config.toml
hop_length = 160
win_length = 512
arch = "transformer"
hidden_act = "swiglu"
head_dim = 32
fused_qkv = true
parallel_block = false
drop_path = 0.15
positions = "conv"
learning_rate = 0.0011
max_grad_norm = 5.0
max_steps = 8800
lr_schedule = "constant"
warmup_steps = 260
Rows from block 3, named by matrix and row number. Rows with one number belong to one attention dimension. Each number is 128 + 32 x the weight over the matrix's rms, rounded and kept within 0 to 255. All counts start at 0. Numbers have three digits each.
# q: attention query, key and value (stacked) (model.blocks.3.attn.qkv.weight, 576x192, the q third), inputs 96-191
# k: attention query, key and value (stacked) (model.blocks.3.attn.qkv.weight, 576x192, the k third), inputs 96-191
q.115:140155144130193158106077083179156116087130150137183113131196164117135120073178083142121187140154135087146137127125194154141142160152119102134165130110116122135176104097126146112135094094101151109165093140109111114179113123107148140094099143108147145147117046134125172190158069081141161110
q.116:151158039055126120171092118069107092092138155252156096145063159161042120090124169111122135121090143094151056075161159054136048050073178143173130239120098093188126127107070111107122166191176070111087165133119128109109100123083186101097089112149063171110130121136088127098109083110161145189
q.117:170142183126128150107132134142131117137056108117129129082118111117077133113107133115149132105166146075129109109146150150082147094182115095152147152109123163151168073138166109095175168085094122138201131148119128104058162165136132086164140131109162132158136080194121163160119132108141118085
q.118:113108146139149103161127067178136093141171127112049145121127096117169139176137128156110122124146110171074155176188153154097155115096061135146074053105161126088114100088143132093094085090084134119141204132159151157130170113129132139130118115093130145131130160108133134141177171099120119111
q.119:112125149038175112144130127141082114128084020147099106130177162174070076115144101134115085155136120191188105146211144089162143087121117113105126121175139140093108130135099145128125115122131110083101172139100169192147126132151206081095097144150055117108075096100141122134096176141015156152
q.120:102113134159141102188125082136131110146128128088113131066103133154142183100169125112144134140110183126123114134181151180132148145089118141133105113115114111123093125094084153117157111104074087139141097102148152142177169096130158103121083126156134121071096097070130097069108136117086141144
q.121:136131131110214136177167086183078087095144109143154105091079230135116123100160135133106146123129090120123103113172176131114110114082142106095107121132115090145157114149070093121145165154174100151117164158116135155096139065156178080137128099133109140151144056138055128075062124103150153176
q.122:142095164152109132135138168132155130179109137131113131153118112120162132148109115161102101087134106121117138130103128157153143142134109127113088069201202158109079079104195191102162072136115171104145153104078145139121134137174152119140118169136112150100073167124130160151152164143131059130
q.123:110136116149113139138135160143091091151161145121112126116078078150184187180123153161095142105166125153103175112103119140146159154142192150097113095154170089087162105115149112166080105154109096106110121127129100155150184113171115138142157132148129081124167139124079153123100184163141131123
q.124:174127105084091102115121145103147146105122113168119109141140121157094064092151101081118085133144141133170143101071129096109048067104074151091147214132150121201139170185075152131096140132149090122115166190084125102142067162096165136118127199135165102188103167144097127108182133131074141137
q.125:184165096158104117077150158177116112125120110113163089146126136061090096126093131113109156126149122067113091149152114090148101141144129128143140153126147100122161142141120138104171147144111098129163098135095098127089087135107196083103147151110093136150122143093089126182137142141152179079
q.126:144115091146077113151129164091154139109121144109094141104145088147130077142132098116105112145184087129072149168089143095114134082137133167143114106101090112070105158127154092117142087115109102088058136088147119089162129110067090086151083109148129114187129137126183117111175186102181124103
q.127:168121178141072133074133131141145100127181173095136137092100153134125246086128160072161084069147130063177074110153146112093115151134081147097160079079167129141162078072137144088157133126125081186104107124135112104117116132107139105128192131073173144057116158169128153153139127115176171171
q.128:046047127150097177140124159111175164092169176102148162210108146124178144131147161124156114136082141178062128112110093122133213146168093100104104126139123096108215139148158060166142175148161130156171127145167169125109145115118092151087148113163185121097163128158127156163118147069095109173
k.115:155139149184123138132164114118136069109097105134041097186164102103138164149111061139111169149147147114141174124171117120195147141210125155144106104091157143149103132083183136114106149110138136152156123116171156104123166078088155190048040128089138109199169157171169177192183140138148142124
k.116:177108119149097109115138105105105130139142138115143111067087137096101165135149088113138088129102067111157116093124152132138123099127212152127164150086142133134074138150120135115071149142135144152141087109138086146148123123153106140131129100130091108117192169156115146151131179142145155156
k.117:118157240131121180138125093138137141157110113132113127173156171113133104117128174112170095142150152128129127106151109152182138135168152101083128127118134142099107154138170162100234154115168123155190102086168125151154153128115150140078139156144153140104133098115122126165154153126119138115
k.118:170133090126176120164129146165146134087127154139158122080127160182152127134118136077123188117131084132104140184167129148136164141115033079140134112178154088116090101099162180134113159165135138101111153120155172059126126120144183086126129057180137124153161100061164125101153109192098147128
k.119:128121109131179124118156170097118101109122087162138131113165145160088132145144110105172139122128086162145158134110111138111182127131120144142181090126102105148113103153186192099086178109094117142127149164075123177151131105169125148116110159115140064155208142106104110121183116160149105129
k.120:163143079077135114122179175109108172114186128150095122116105178096118116150097148135119150135128195079140085127139135111098080083080106171050089116113155098124132153167109091163129130151180115119137165200149128043084118079134171122088183094134096141119154097098075176146187120141108153181
k.121:131107159174096143115143158123142147157138087198154104123111119137135181073139051102152131199084150194163122165149130126140115115171164151117113165167141116116139141149138098123137131129101127107100162097133113141133173065087168173138182099118098101130158143099132125161110124179124199131
k.122:109162170145176149075131149132090137185153099137125109132169157210139107120116103112094107126161073201173099148106130122134097082125125078125121192161105115156124167112175169132136108123081101108145206182180178102120125117164067160101093147149103083169135117075151125125098122078145134160
k.123:109088126104202109156111116143083135075143111094126186155102121157164165060104120144080178138082081142132196121144110027092153119109092153109106137119062176120096122021105120099147098104140183000107080103124148106122074121113147094166106056094148155150059126093138190062114083111153129148
k.124:143102112142129156091079118088126173135160176149100180129096146112156112113126103164155096168144080127152099081083119134178091116185191128154180192130116158136074087230115084139100152111179138185109164082134113124141170110118086143101175187132131137118175175143170151131138093217133184115
k.125:102122182160080130108118098140131136161112104204116106147106113051199106123068115141123115159159167151123071125103095134198093162148189071185159098137121104138156122172105106108149094137120146157183101132107167094103147112097132121081114116152122193136114096079154130143100121139168090140
k.126:101139092148116123114102113109151135084139144084181113138111135120128067116135161130121125092149077058122116105104126083165135130086121103176130104129125133086092118075096106121153099153121137144116105129131144056160135152172108076117155114142172142097144097134133128107091088121099132108
k.127:092083178122132186089110141165134113143103178129114102094072040087146134151127159153100130116141198145121142137084103152143148168167166071185148031141146099099133121099167129093129155148147171142205075094163115073092140161129169137100115160162123192087135163179122115160134170124133111107
k.128:160168125120129106142119106134175119135145128144117167120137150088140118105130140122078150070150119100139072170118100080138156098100131171063106110108161112136105158166155083121147119121155152105101112129153092142151129127091121109154153119139090153121128122123117098125129114140044159099