Weights of a small self-supervised audio encoder (BEST-RQ).
Training: adamw at rate 0.0011, 8800 steps, batches of 256.
Rows from block 6 of a small self-supervised audio encoder (BEST-RQ), named by matrix and row number. Rows with one number belong to one neuron. Each number is 128 + 32 x the weight over its row's rms, rounded and kept within 0 to 255. All counts start at 0.
After each neuron's rows are labels from the 100 clips, of 14848, where the neuron reaches its largest size: "strongest on" is what is common among them. Only what is clearly more common there than usual is listed. The data: read English sentences (LibriTTS-R). In brackets: how many of the 100, against the usual share in percent.
# gate: MLP gate (model.blocks.6.mlp.gate.weight, 512x192), inputs 128-191
# fc1: MLP up (model.blocks.6.mlp.fc1.weight, 512x192), inputs 128-191
# fc2: MLP down (model.blocks.6.mlp.fc2.weight, 192x512, transposed), outputs 128-191

gate.308 [128 154 119 144 118  70 149 103 104 192 147 106 127 108  82 103 154 142 105  90 105 146 130 150 124 131 107 127 180 126 105  39 138  58 141 116  94 177 165 135  60 129 119 113 156 155  75 176  87 135 118 179  89 110 177 144 125  84  44 141 148 167 102 176]
fc1.308 [165 118 150 102 130 140 129 115 170  87 180 109 127 134 141 153 101 100  82 127  87 165 128 127 130 132 114 146 101  91 111 145 129 110 226  93 105 102 132  68 147 137 110 194 116 141 120  88 180  86  89 139 101 125 129  87 114 108 123  88 109  54 163 158]
fc2.308 [175 120 149 114 112 121 114 137 122 137 155  93 139 124  85  99 156 126 133 143  47 154 111 104 165 114 122 121 111 123 107 187 102  62 162 147 138 124  76  48 186  63  82 114  95  72 107  94 131 134 145 136 114 119 163 188 130 155 163 124 126  97 133 106]
strongest on: voice: female (82 vs 52.1)

gate.481 [125 121 170 119  59 136 113 161 126 116 103 109 110 127 118 145  96  93 199 166 128 167 138 156  23 155 130 137 213 147 104 143  58 132 163  93 127 122 104 152 136 157 132 174 144 166 107 166 165  90 145 109 118  98 179 109 157 133 122 121 123 149  84 109]
fc1.481 [ 62 134 127  55  84 122 154  58 165 146 114 130  92  78 175  92 146 127 115 133 111 102  81 143 126 134 150 106 126 131 152 161  93  72 179 143  87  92 107 205 128 179 137 106 131 139 137 125 104  54  93 118 146  81 103 129 111 139  91 116 154  72 142 148]
fc2.481 [161 118 167  63 173 126  95 108 131  82 131  99 142 160 108  83 182 115 156 106 154 140 164 204  62 184 173 159 138 166  89 192 106 178 144 168 114 106 125 117 151 119 101 113  57 184 139 127 167  95 119  72 105 171 117 146 100 110 174 138  96 107 135 151]
strongest on: the word "his" (27 vs 10)

gate.366 [129 109  71 146 146 139 186 147 151 108 114  87 155 118 181 146 133 119 165 127 126 194  85 109 104 140  94 156 136 129 133 147 144 114 138 124 113 142 122 145 128  68 152 145 101 176 125 133 125 128 131 144 114 137 136  92 144  57  68 141 114 117 144 121]
fc1.366 [100 107 160  88  73  76 135 168 142  58 125  77 149 110 177 152 119 110 114  89 129 152 168 150 132 144 100 117 145 101 114 113 193 144 142 142 160 104 126 137  93  81 162  95 127  68 129 160 129  89  98  96 180 158 122 113 144 166 162 109 159 167 121 168]
fc2.366 [139 128 159  91 128 144 155  88  85 138 116 130 145 107 132 177 151 140 118 127 173 121 109 145  80 161 110 125 199 107 144 153 143 121  51 158 105 139 174 128  92 163 157 133 126 101 117  95 165 127 165 171 149 131  38 136 156 120 152 135  89 133 128  72]
strongest on: voice: male (73 vs 47.9)

gate.141 [124 138 121 167 120 110 127 125 171  73 135  76 153 133 121  90 146 165 125 111 142 134  88 130  83 108 141 124  98 139 163  93 167 112 130  88 134 173 113  71 153 127 100 122 136  72 171 189 109 143 134 104 109 128 180 104 134 137 103 110 182  42 169 117]
fc1.141 [113  87 127 175 122 132 117  59 137 184  71 140 113 133 110 122 133  95 124 121 127 124 104 168 128 141  58 134 110 116 148 163 118 121  54  97  93 115 145 126 160 157  70 134 167 151 144 111 161  89 126 131 142  77 171 145 112 130  98 115 124 141 142 109]
fc2.141 [138  68 126  77 122 121 143 148 135 131 158 141 158  91 163 154 164 158 161 163 119 151 117 129 161 173 128 174 161 113 105 143 117 146 144 121 122 169 100 108 118 107  89 110 178 124  75 119 106 114  67 106 126 114 194 143 105 103 117 178 152 119 181 147]
strongest on: voice: female (82 vs 52.1)

gate.158 [141 135 173 164 180 123 180 168 129 124 128 123 118 163  28  99 126 124 121 100 132 112 120 144 167 138 140 160 140 147 116 126 169  89 124 150  62 119  99 137 132 127 132 116  50 124 131 151 138 133  95 164  83 186  69 180 159  96 169 130 101 113 105 136]
fc1.158 [174 150  86 154 132 160 136 119  92 135  98 116 127  94 103 132 108  93 116  76 111 142  84 148 172 147 189  78 142 172 186 105 134  91 140 119 136 121 168 119 116  98 171 144 116 108 109  88 198 113 132 111 143 153 118 108 129 127 119 150 147 187 132  99]
fc2.158 [ 67  96 186 150  89 100  94 186 131 113 110 136 133 151  89  78 127 114 121 161 142  91 100 181 101 133 228 151 124 124 128 144 180 113 132 101  72 136  82  94  72 126 132 131  61 162 102 137 139 132 122 140 103 146 133 131 129  78 116 135 126 170 125  87]
strongest on: the word "said" (29 vs 9.6)

gate.270 [110  98 170 108 118 111  73 154 204 156 119  89 105 116 144 109 158 117 142  70 129 131 188 120 116 174 135 138 145  99 115 159 143 182 136 109  58  96 113 184 147  98 126 121 110 149 123 134  98  80 131  85 175 105 102 149 120 165 107 184 112 122 120  52]
fc1.270 [158 100 167 137 197 104 139  88 100  65 102  73 175 119 104  77 107 135 146 139 170 115 185 182 120  65 135  90 147 154  97 113 135  97 135 149 112 145 158 103  80 118 159 140 110 127 143 116 130 205  96 141  99 152 106 105 153 168 134 125 131 125 174 114]
fc2.270 [146 138 158 125 152 159 172 146 114 129 134  63 189 134 130 127  93 130  95 139 175 117 106 107 137 101 107 121 172  77  91 148 140 143 174  73 130 133 163 160 189 124 111 153 121  90 176 108 116 137 148 205 113 143  89  88 190 118 117  51 140 133  92 147]
strongest on: voice: male (86 vs 47.9)

gate.345 [101  79 102 150  64 116 197 162  69 133 132  76 192 146 125 172  70  97  91 119  96 102 126 127 140 111 126 142  99 113 146 137 119 133 101  57 120 116 162  80 137 167 169 175 126 106 140 109 155 121 102 159 178 189 170 150 169  98 103 191 101 114 170 106]
fc1.345 [164 132 101 148 168 143 128  96 155 135 203 153 160 175 122 123 145 107 143 125  97 102 126 125 112 114  62 159 105  67 118 124 175 131 122 106  91 118 113 131 145 155 152 142  79 112  96 147  98 124 125 122 130 144 121 172 164 190 130 163 109 180 126 151]
fc2.345 [141 167 144 105 147 167 108 131 104 154 131 112 127 138  90 105  79 104 139 125 215  86 167 137 184 150 151  31  80 168 113 148 147 115 106 140 102 110  91  99 148 137 123 102 145 130 162 136  68 149  93  76 116 162 158 153 133 141 146 111 186  88 167 107]
strongest on: voice: male (99 vs 47.9)

gate.502 [121 154 101  94  93 119 165 102  87 126 120 140 125 135 107  86  94 115 126 144 145 129 143 140 121 109 165 108  81 119 124 147 119 129 121 116 135  82 137 170  86 136 134 116 137 128  79  94 160 101 142 132 107  93 114 104 116 138 137 131  35 180 169 203]
fc1.502 [ 63 118 165 138  57  66 165 101 154 164 127 112 110 130 116  73 149  98 144 134 119  80 127 122 137 102 128 179 140  83 146 123 130 121 166 162  90  94 109 117  35 123 158 112 173 136 110 172 135 109 125  76 184 125 134 139 181 118 123 108  72 167  71 180]
fc2.502 [ 73 111 204 150 120 103 127 150 175 102 145 172 122  75 151 121 117  80 164 124 179 147  60 120 168 143 166 180 115 115 137  62 101 179 132  99 152 155  86 161 119 121 147 151 163 117 147 158  91 108 157 147  80 116 115 122  76 147 144  91 107 157 102 131]
strongest on: voice: male (94 vs 47.9)