config = dict(
    arch='transformer',
    train_examples=15625,
    n_mels=80,
    win_length=512,
    codebook_size=256,
    norm_position='pre',
    head_dim=32,
    qk_norm=True,
    layers=12,
    lr=0.0011,
    beta1=0.8,
    eps=1e-08,
    ema_decay=0.99,
    epochs=144.2,
    lr_schedule='constant',
)
Rows from block 6 of a small self-supervised audio encoder (BEST-RQ), named by matrix and row number. Rows with one number belong to one neuron. Each number is 128 + 32 x the weight over its row's rms, rounded and kept within 0 to 255. All counts start at 0. Numbers have three digits each. After the name is the row's rms in percent of the matrix's.
Before each neuron's rows are labels from the 100 clips, of 14848, where the neuron reaches its largest size: "strongest on" is what is common among them. Only what is clearly more common there than usual is listed. The data: read English sentences (LibriTTS-R). In brackets: how many of the 100, against the usual share in percent.
# gate: MLP gate (model.blocks.6.mlp.gate.weight, 512x192), inputs 64-127
# fc1: MLP up (model.blocks.6.mlp.fc1.weight, 512x192), inputs 64-127
# fc2: MLP down (model.blocks.6.mlp.fc2.weight, 192x512, transposed), outputs 64-127

strongest on: voice: male (74 vs 47.9)
gate.467 093:177082120140146121135038158146160119128147161194109133166093149067153106109124102124086099156165123139142123138182117133169209160195100171109132078092064072083098134121123151078182094113087118
fc1.467 087:114092197145119125104139171130117078118092174148165131114122130113175115156055131184106120115143131131095150112113090149126045096124145066135127165101149130161149046093129107128071180136178120
fc2.467 090:144255108126155142067124095087155158148142144120087137204077096138158105139137105100128145142133148154184117108098106122080146092114113106172118083131152103113117157162132134111025130127118092

strongest on: voice: male (75 vs 47.9)
gate.212 107:166118099109131098171094154110171191106121095161166152142160137084135143112148209115082145121137152092071172110180111091175097135066066129132108140141125117148128135124114107121167152103163183
fc1.212 103:106107096157108152181079111106124118101059144197134119114151112041109199171113147161093132054168092130135128130190156148135149237119187079079146148133159163104122085139088088155151135055034109
fc2.212 102:157143170134113088135160129136058105180137129107147162128097110164169117154133155116146117110071103123112081167100128149067152180166194180097090122179060167106129156171160140123135138090175138

strongest on: voice: male (79 vs 47.9)
gate.64 114:125092135123155182135092128152136157123145161142154126163172138084131146110082150132146110131138111165108058119168150116155180150095147065177201142204175089097130103151164138170195161135116045
fc1.64 098:080148089082075098144105182115162140068140069163163179072111114120180165088123115143092121180175100120166189168133148066097156128089167139111133158124145102111058143112106099117156087151108134
fc2.64 098:119118167130092141142153059141176080105148134122176095142124152150115156135161093109136105145160096153197134121096164176178138113130122099129164075077166170164168124098132166119088107149102117

strongest on: voice: female (99 vs 52.1)
gate.426 103:118090089091138158072095120155163169118130075161180149063137117159103138130138121122077132172147136121127100082193125141147090047117131168151136192125144180130097147172169170092156164121082167
fc1.426 101:129131170130133108165160169107099087123141139111187159099078169084098104107140136149153092093139160140184139178082095146098113201111122142095123107143173107129144110129103147120096198176140100
fc2.426 094:100022152110050143108140114189131109183105084122097121096092147088184055124125124156116174138084172182162104171092087140156114086111146119154059194126095116159164174086121122072130216167082190

strongest on: voice: female (97 vs 52.1)
gate.191 104:124138037115133099136161103170111187187136152109149105060143086129215093111161111056128121151102105152179132145081103131097137112181125078160088171145153101183150099182159167114105148115121134
fc1.191 101:129132071117101118076157134119150130193154140108126096132183075160155139140141090110122099108134156206104173102159090130095194192117130143072117116135122117165157101175097179172101144089073134
fc2.191 104:175098131144145196111110196121138112101068119119102166163151158086125086089110151154142120049123131124151129117170119138165155090107132113173111129090106168083162172120078118121103149115130136

strongest on: voice: female (87 vs 52.1)
gate.56 096:155107095116103084141127096108131123167166092135147153110211172127107176114165152102117138078145103093125102110144146090134122154194109065151180133116152141129076067170146169073089159087131154
fc1.56 100:099123133066111167108077070166132133104066050158139145132172132127105150081123118148145138149129121127093123069089133137095179143089212135085164193126122109065163126129169149182125122129127089
fc2.56 099:090123133111112142132102082119126175094124099131092144147158096103095171101099120102080148160109066075116127132104045136132141108160141064149208140157087057114166119143075109126145126120146122

strongest on: voice: male (83 vs 47.9)
gate.26 104:108131136171042107137168135129074131122142173140166136112116152081122143086153119089115137108148094162090188156101151067114168170169117117122161097134087100141141098088131099132144088203144112
fc1.26 104:168149145109151171102141097049129139149160153135135100102112182159160136155089178144113094102147222181101119113109137085186095098145126108156079120102128107073060111192156153076097149128072154
fc2.26 103:093135113104123176105130092149146134203088110066063143109100086163117121168119122119138125107110074095097131133121145125105167142129116153131128153073124191218105095100139074072126140153181084

strongest on: voice: female (89 vs 52.1)
gate.19 101:134116120078109114123165144168162158144138073075084062057133129168162140134115156136078193123103130091116154137122118145150110114112141106147088169096078088152100150163119127109067171200151094
fc1.19 103:154129137130127162128123140175071137089147134173194133203060169122149140134096101104147104098132113178167128153121149126111174171130151165056162164110117127154148171108101138146135064151138108
fc2.19 103:071059110115148116182147131085166137149091129099183136088098136101091126144129158110126144114178071154117172156113193123110156123145093142184151124119081156153235119156107115082166088119069182

strongest on: voice: male (87 vs 47.9)
gate.460 099:132119142166113154109061126129065138124198084138162029149131055074131145098094125153112102111157156174128136136111070114135154138098146132125115094188156137097150136093132092138129110130115117
fc1.460 098:143113084150089061152196194160130130143219005078152205091101121127143103185089154114140097126134112129138144152102149176143131122154092100153134077163132136062120132125128101118126106117118109
fc2.460 097:152247128160110138077143057110107161108115141147110134145143123159171134129133108145165106128116123108171140120092136128114113132132042118135135097111106140093090104107095139114189069138169082

strongest on: voice: female (79 vs 52.1)
gate.244 101:131122139096151129098125161136085137104101162107150128210135149086116099114087103094110150150074094107103159161129164114141087130129139100111212113157161137067161146129126162065113106092154108
fc1.244 105:150114121125169159117133103208151202141114144159181139092125122113207135136129090122132062183112140080136146137165123175093158110099142124123179135156099108143138141072135164121189145140179062
fc2.244 108:094109150109170131090100102195120145162112115154113131139142108123114111146135124153149122149097090096217165149143082139142082089077185127072105128206128158099128149120172115153130112109126098

strongest on: voice: female (97 vs 52.1)
gate.287 099:070091157140107090099070116159123071107189200149086160120136185082161121125137125092078113096065084134137124159171155165140164125124146166124083157133223156115150077156115132080195160137083161
fc1.287 093:080118149134156098132146140118115125089116096124130187112113120122137105118080134154139103128108103154146112140084116174133112164115097157154111112139139193155126181114146125094112096220045169
fc2.287 097:119168069145112092102156138145150173112064145137119160103152111127126109149142110138099118138109127110089136138168140161114114153159124101098129099156088110112181094158179133191134102130130175