config = dict(
    model='self-supervised audio encoder (BEST-RQ)',
    n_mels=80,
    hop_length=160,
    mask_prob=0.08,
    norm_position='pre',
    activation='swiglu',
    parallel_block=False,
    inner_norm=False,
    residual_init='zero_last',
    beta1=0.8,
    warmup_steps=260,
)
Rows from block 6 of a small self-supervised audio encoder (BEST-RQ), named by matrix and row number. Rows with one number belong to one neuron. Each number is 128 + 24 x the weight over its row's rms, rounded and kept within 0 to 255. All counts start at 0.
After each neuron's rows are labels from the 100 clips, of 14848, where the neuron reaches its largest size: "strongest on" is what is common among them. Only what is clearly more common there than usual is listed. The data: read English sentences (LibriTTS-R). In brackets: how many of the 100, against the usual share in percent.
# gate: MLP gate (model.blocks.6.mlp.gate.weight, 512x192), inputs 0-63
# fc1: MLP up (model.blocks.6.mlp.fc1.weight, 512x192), inputs 0-63
# fc2: MLP down (model.blocks.6.mlp.fc2.weight, 192x512, transposed), outputs 0-63

gate.308 [105 113 136 137  96 111 130 153 132 117 100 132  85  92 152 152 126 169 122 109  81 134 163 121 118  94 130 131 108 103 113 137 118 158 106 131 144 123 120 137 109 112 102 170 107 103 116 150 150 159 112  88 156 113 110 106 123 145 156 139 117 149 166 105]
fc1.308 [132 149 185 126 147  82 118 109 115  95 156 113 102 138  99 149 104 151 119 136 113 119 154 152 103 127 105 126 124 141 161 122 102 102 124 132 142 128 127 166  89 130 103 121  86 141 128 125 136 122 145 154 151 145 127  81 125 113 138  89  95 160 140 176]
fc2.308 [ 91 156 142  86 154 129 121 145 116  93 126 118 129 149 122 115 144 134  78 115 148  86 129 106 120 109 159 112 102 132 139 123 163 140 107 106 142 156 113 135 132 144 104  90 119 107 107 103 123 159 139 116 162 121 123  96  59 118  89 110 125 153 111 168]
strongest on: voice: female (82 vs 52.1)

gate.348 [104 131 126 152 130 178 103 155 124 120 151 110 121 124 158 165 142  89 139  57 107 119 157 167 139 148 146 147 198  83 143  93 151  86 114 105 132 128 117 158  93  91 101  97 131 110 107 120 118 132 142 170 139 143 149 125 126 102 129 131 124 116 161 134]
fc1.348 [115 121 141 129 107 106 143 109 131 132 131 149  86 120 132 118 162 146 106 149 135 127 118 117 135 136 168  79 113 136 147 154 152 116  88 139 129 144 101 131 113 130 158 130 156  79  99 100 156 129 101 159 106 105  77 122 155 129 140 145 112 137 113 134]
fc2.348 [128 109 138 135 115 165 138 107 158 124 127 176 146 119 149 111 153 141 132  83  88 158 112 126 145  98 135 101 146  95 129 131 103 134 124 144 111 109 138 118 129 114 147 128 183 126 116 160 125 159 118 138 114  83 128 106 164 142 132 184  90 140  99 124]
strongest on: voice: male (98 vs 47.9)

gate.314 [128 118 135 124  86 137 141 144  98 178 111 112 101 122 163 177 146 125  88 109 160 134 138  84 126  73 115 111 163 133 128 120 151 121 135 135 102  82 101  91 139  85 121 111 112 102 111 137 135 117 130 157 152 111 139 165 109 162 104 134 121 143 127 121]
fc1.314 [117 113  83 153 136 147  99 179 123  83 143 134 146 170 134 137 145 109 105 141 106 115 127 180 127 135 131 111 168  84 131 150 114 120 156 134 118 137 109 100 131 116 137 133  88 134 109 148 104 126 116 114 145 113 111 116 104 151 155 132 137 128 145  81]
fc2.314 [101 155 110 160  92 125 169 147 135 107 130  96 155 122 144 127 153  91 137 135 116 112  72 123  78 111 126 187 145 154 126 130 120 133 153 141 151 116 136 141 124  98 114 131  90 127 184 139 177 118 125 143 135 144 134 158 155 146  92 139 117 118 100 132]
strongest on: voice: female (91 vs 52.1)

gate.166 [115 132 131 138 147 126  62 135 140 123 127  97 127 115 122 129 156 103 139 129  83 133 140 135 137  77  89 144 109 132  85 103 130  99 131 128 164 162  95 140 109 137 133 155 181 135 120 126 106 170 111 141 142 160 117 128 133 125 126  82 123 108 100 116]
fc1.166 [132 102 127 163  81 136 131 126 117  83  86  96  82 146 116 116 145 169 139 123 130 112  93 135 166  83 151 128 122 112  89 141  99  96 110 111 128 148 120 116 103  93 100 125 156 164  98 137 117 153 124 165 175 155 127 124 125 162 141 123 148 155  97  99]
fc2.166 [168 105 137 175 132 159 168 135 115 169 145 115 140  95 126 138 138 131 176 138 102 117 136 150 155 141 120 128 170 131 138 105  75 143 150  73 122 143 127 124  95 161 117 133  93 130 132 126 122 124 141 144 117 113  96 137 122 117 114  97 141 145 121 143]
strongest on: voice: male (100 vs 47.9)

gate.43 [153 158  78 107  55 130 109  95 145 140 105 124 128 140 152 106 124 145 100 101 100 132 158 143 118  84 140 128 136 117 158 186 119  84 151 135 112 126 134  83 132 121 115 151 103 110 135 161 153 129 107 117 104 133 125  93 124 110 118 138 130 138 122 116]
fc1.43 [115 131 130 124 139 122 126 151 138 139 133 109 135 106 122 141 111 143 136 131 116 169 146 115 121 142 108 143 127 114 156 105  91 135 123 128 156 140 145 118 103 104 139  82  98 137  91 141 155 143 156 139 149 164 141 165 123 136 147 101  59 128 159 157]
fc2.43 [153 115 154 154 109 108 115 121 117 151 120 141 124 126 117 131 143 105 115 127 113  97 112 134 147 125 106  61 132 165 142 128 136 147 153 134 139  96 119 127 128  90 180 132 112 122 126 117 181 125 135 116 129 142  82 123 126 113 107 149 150 114 187 146]
strongest on: voice: female (90 vs 52.1)

gate.321 [130  99 174 189 114 119 149 116 114 135  96  89 134 126 122 122 142  91 178  99 140 122 119 117 122 150 103 134  94  82 118 104 163 127 102 102 150 149  91 102 129 122 122  94 178 153 150 118 137 128 121 128 121 100 122 147 121  82 135 133 127 123 102 139]
fc1.321 [143 130 102 129 126 141 142 108 150 118 124 111 102 154 148  90 154 102 128 172 128 137 102 142  93 138 127 136 119 124 154 183  89 109  94 119 127 150 130 106  91 140 152 148  65 167 143 107 150 105 126 102 120 156 125 103  94  95 108 117 152 129 133 122]
fc2.321 [121 102 117 165 134 127 102 123 136 142 117 137 166 148 162 150 141 161 125 150 113 154 108 172 173 107 114 117 155  77 122 144 107 126 116 106 126 124 167 121 171  88 138  99 130 142 171 153 107 126 133 118 181 103  86 102 110 163 110 124 123 103 114 147]
strongest on: voice: male (80 vs 47.9)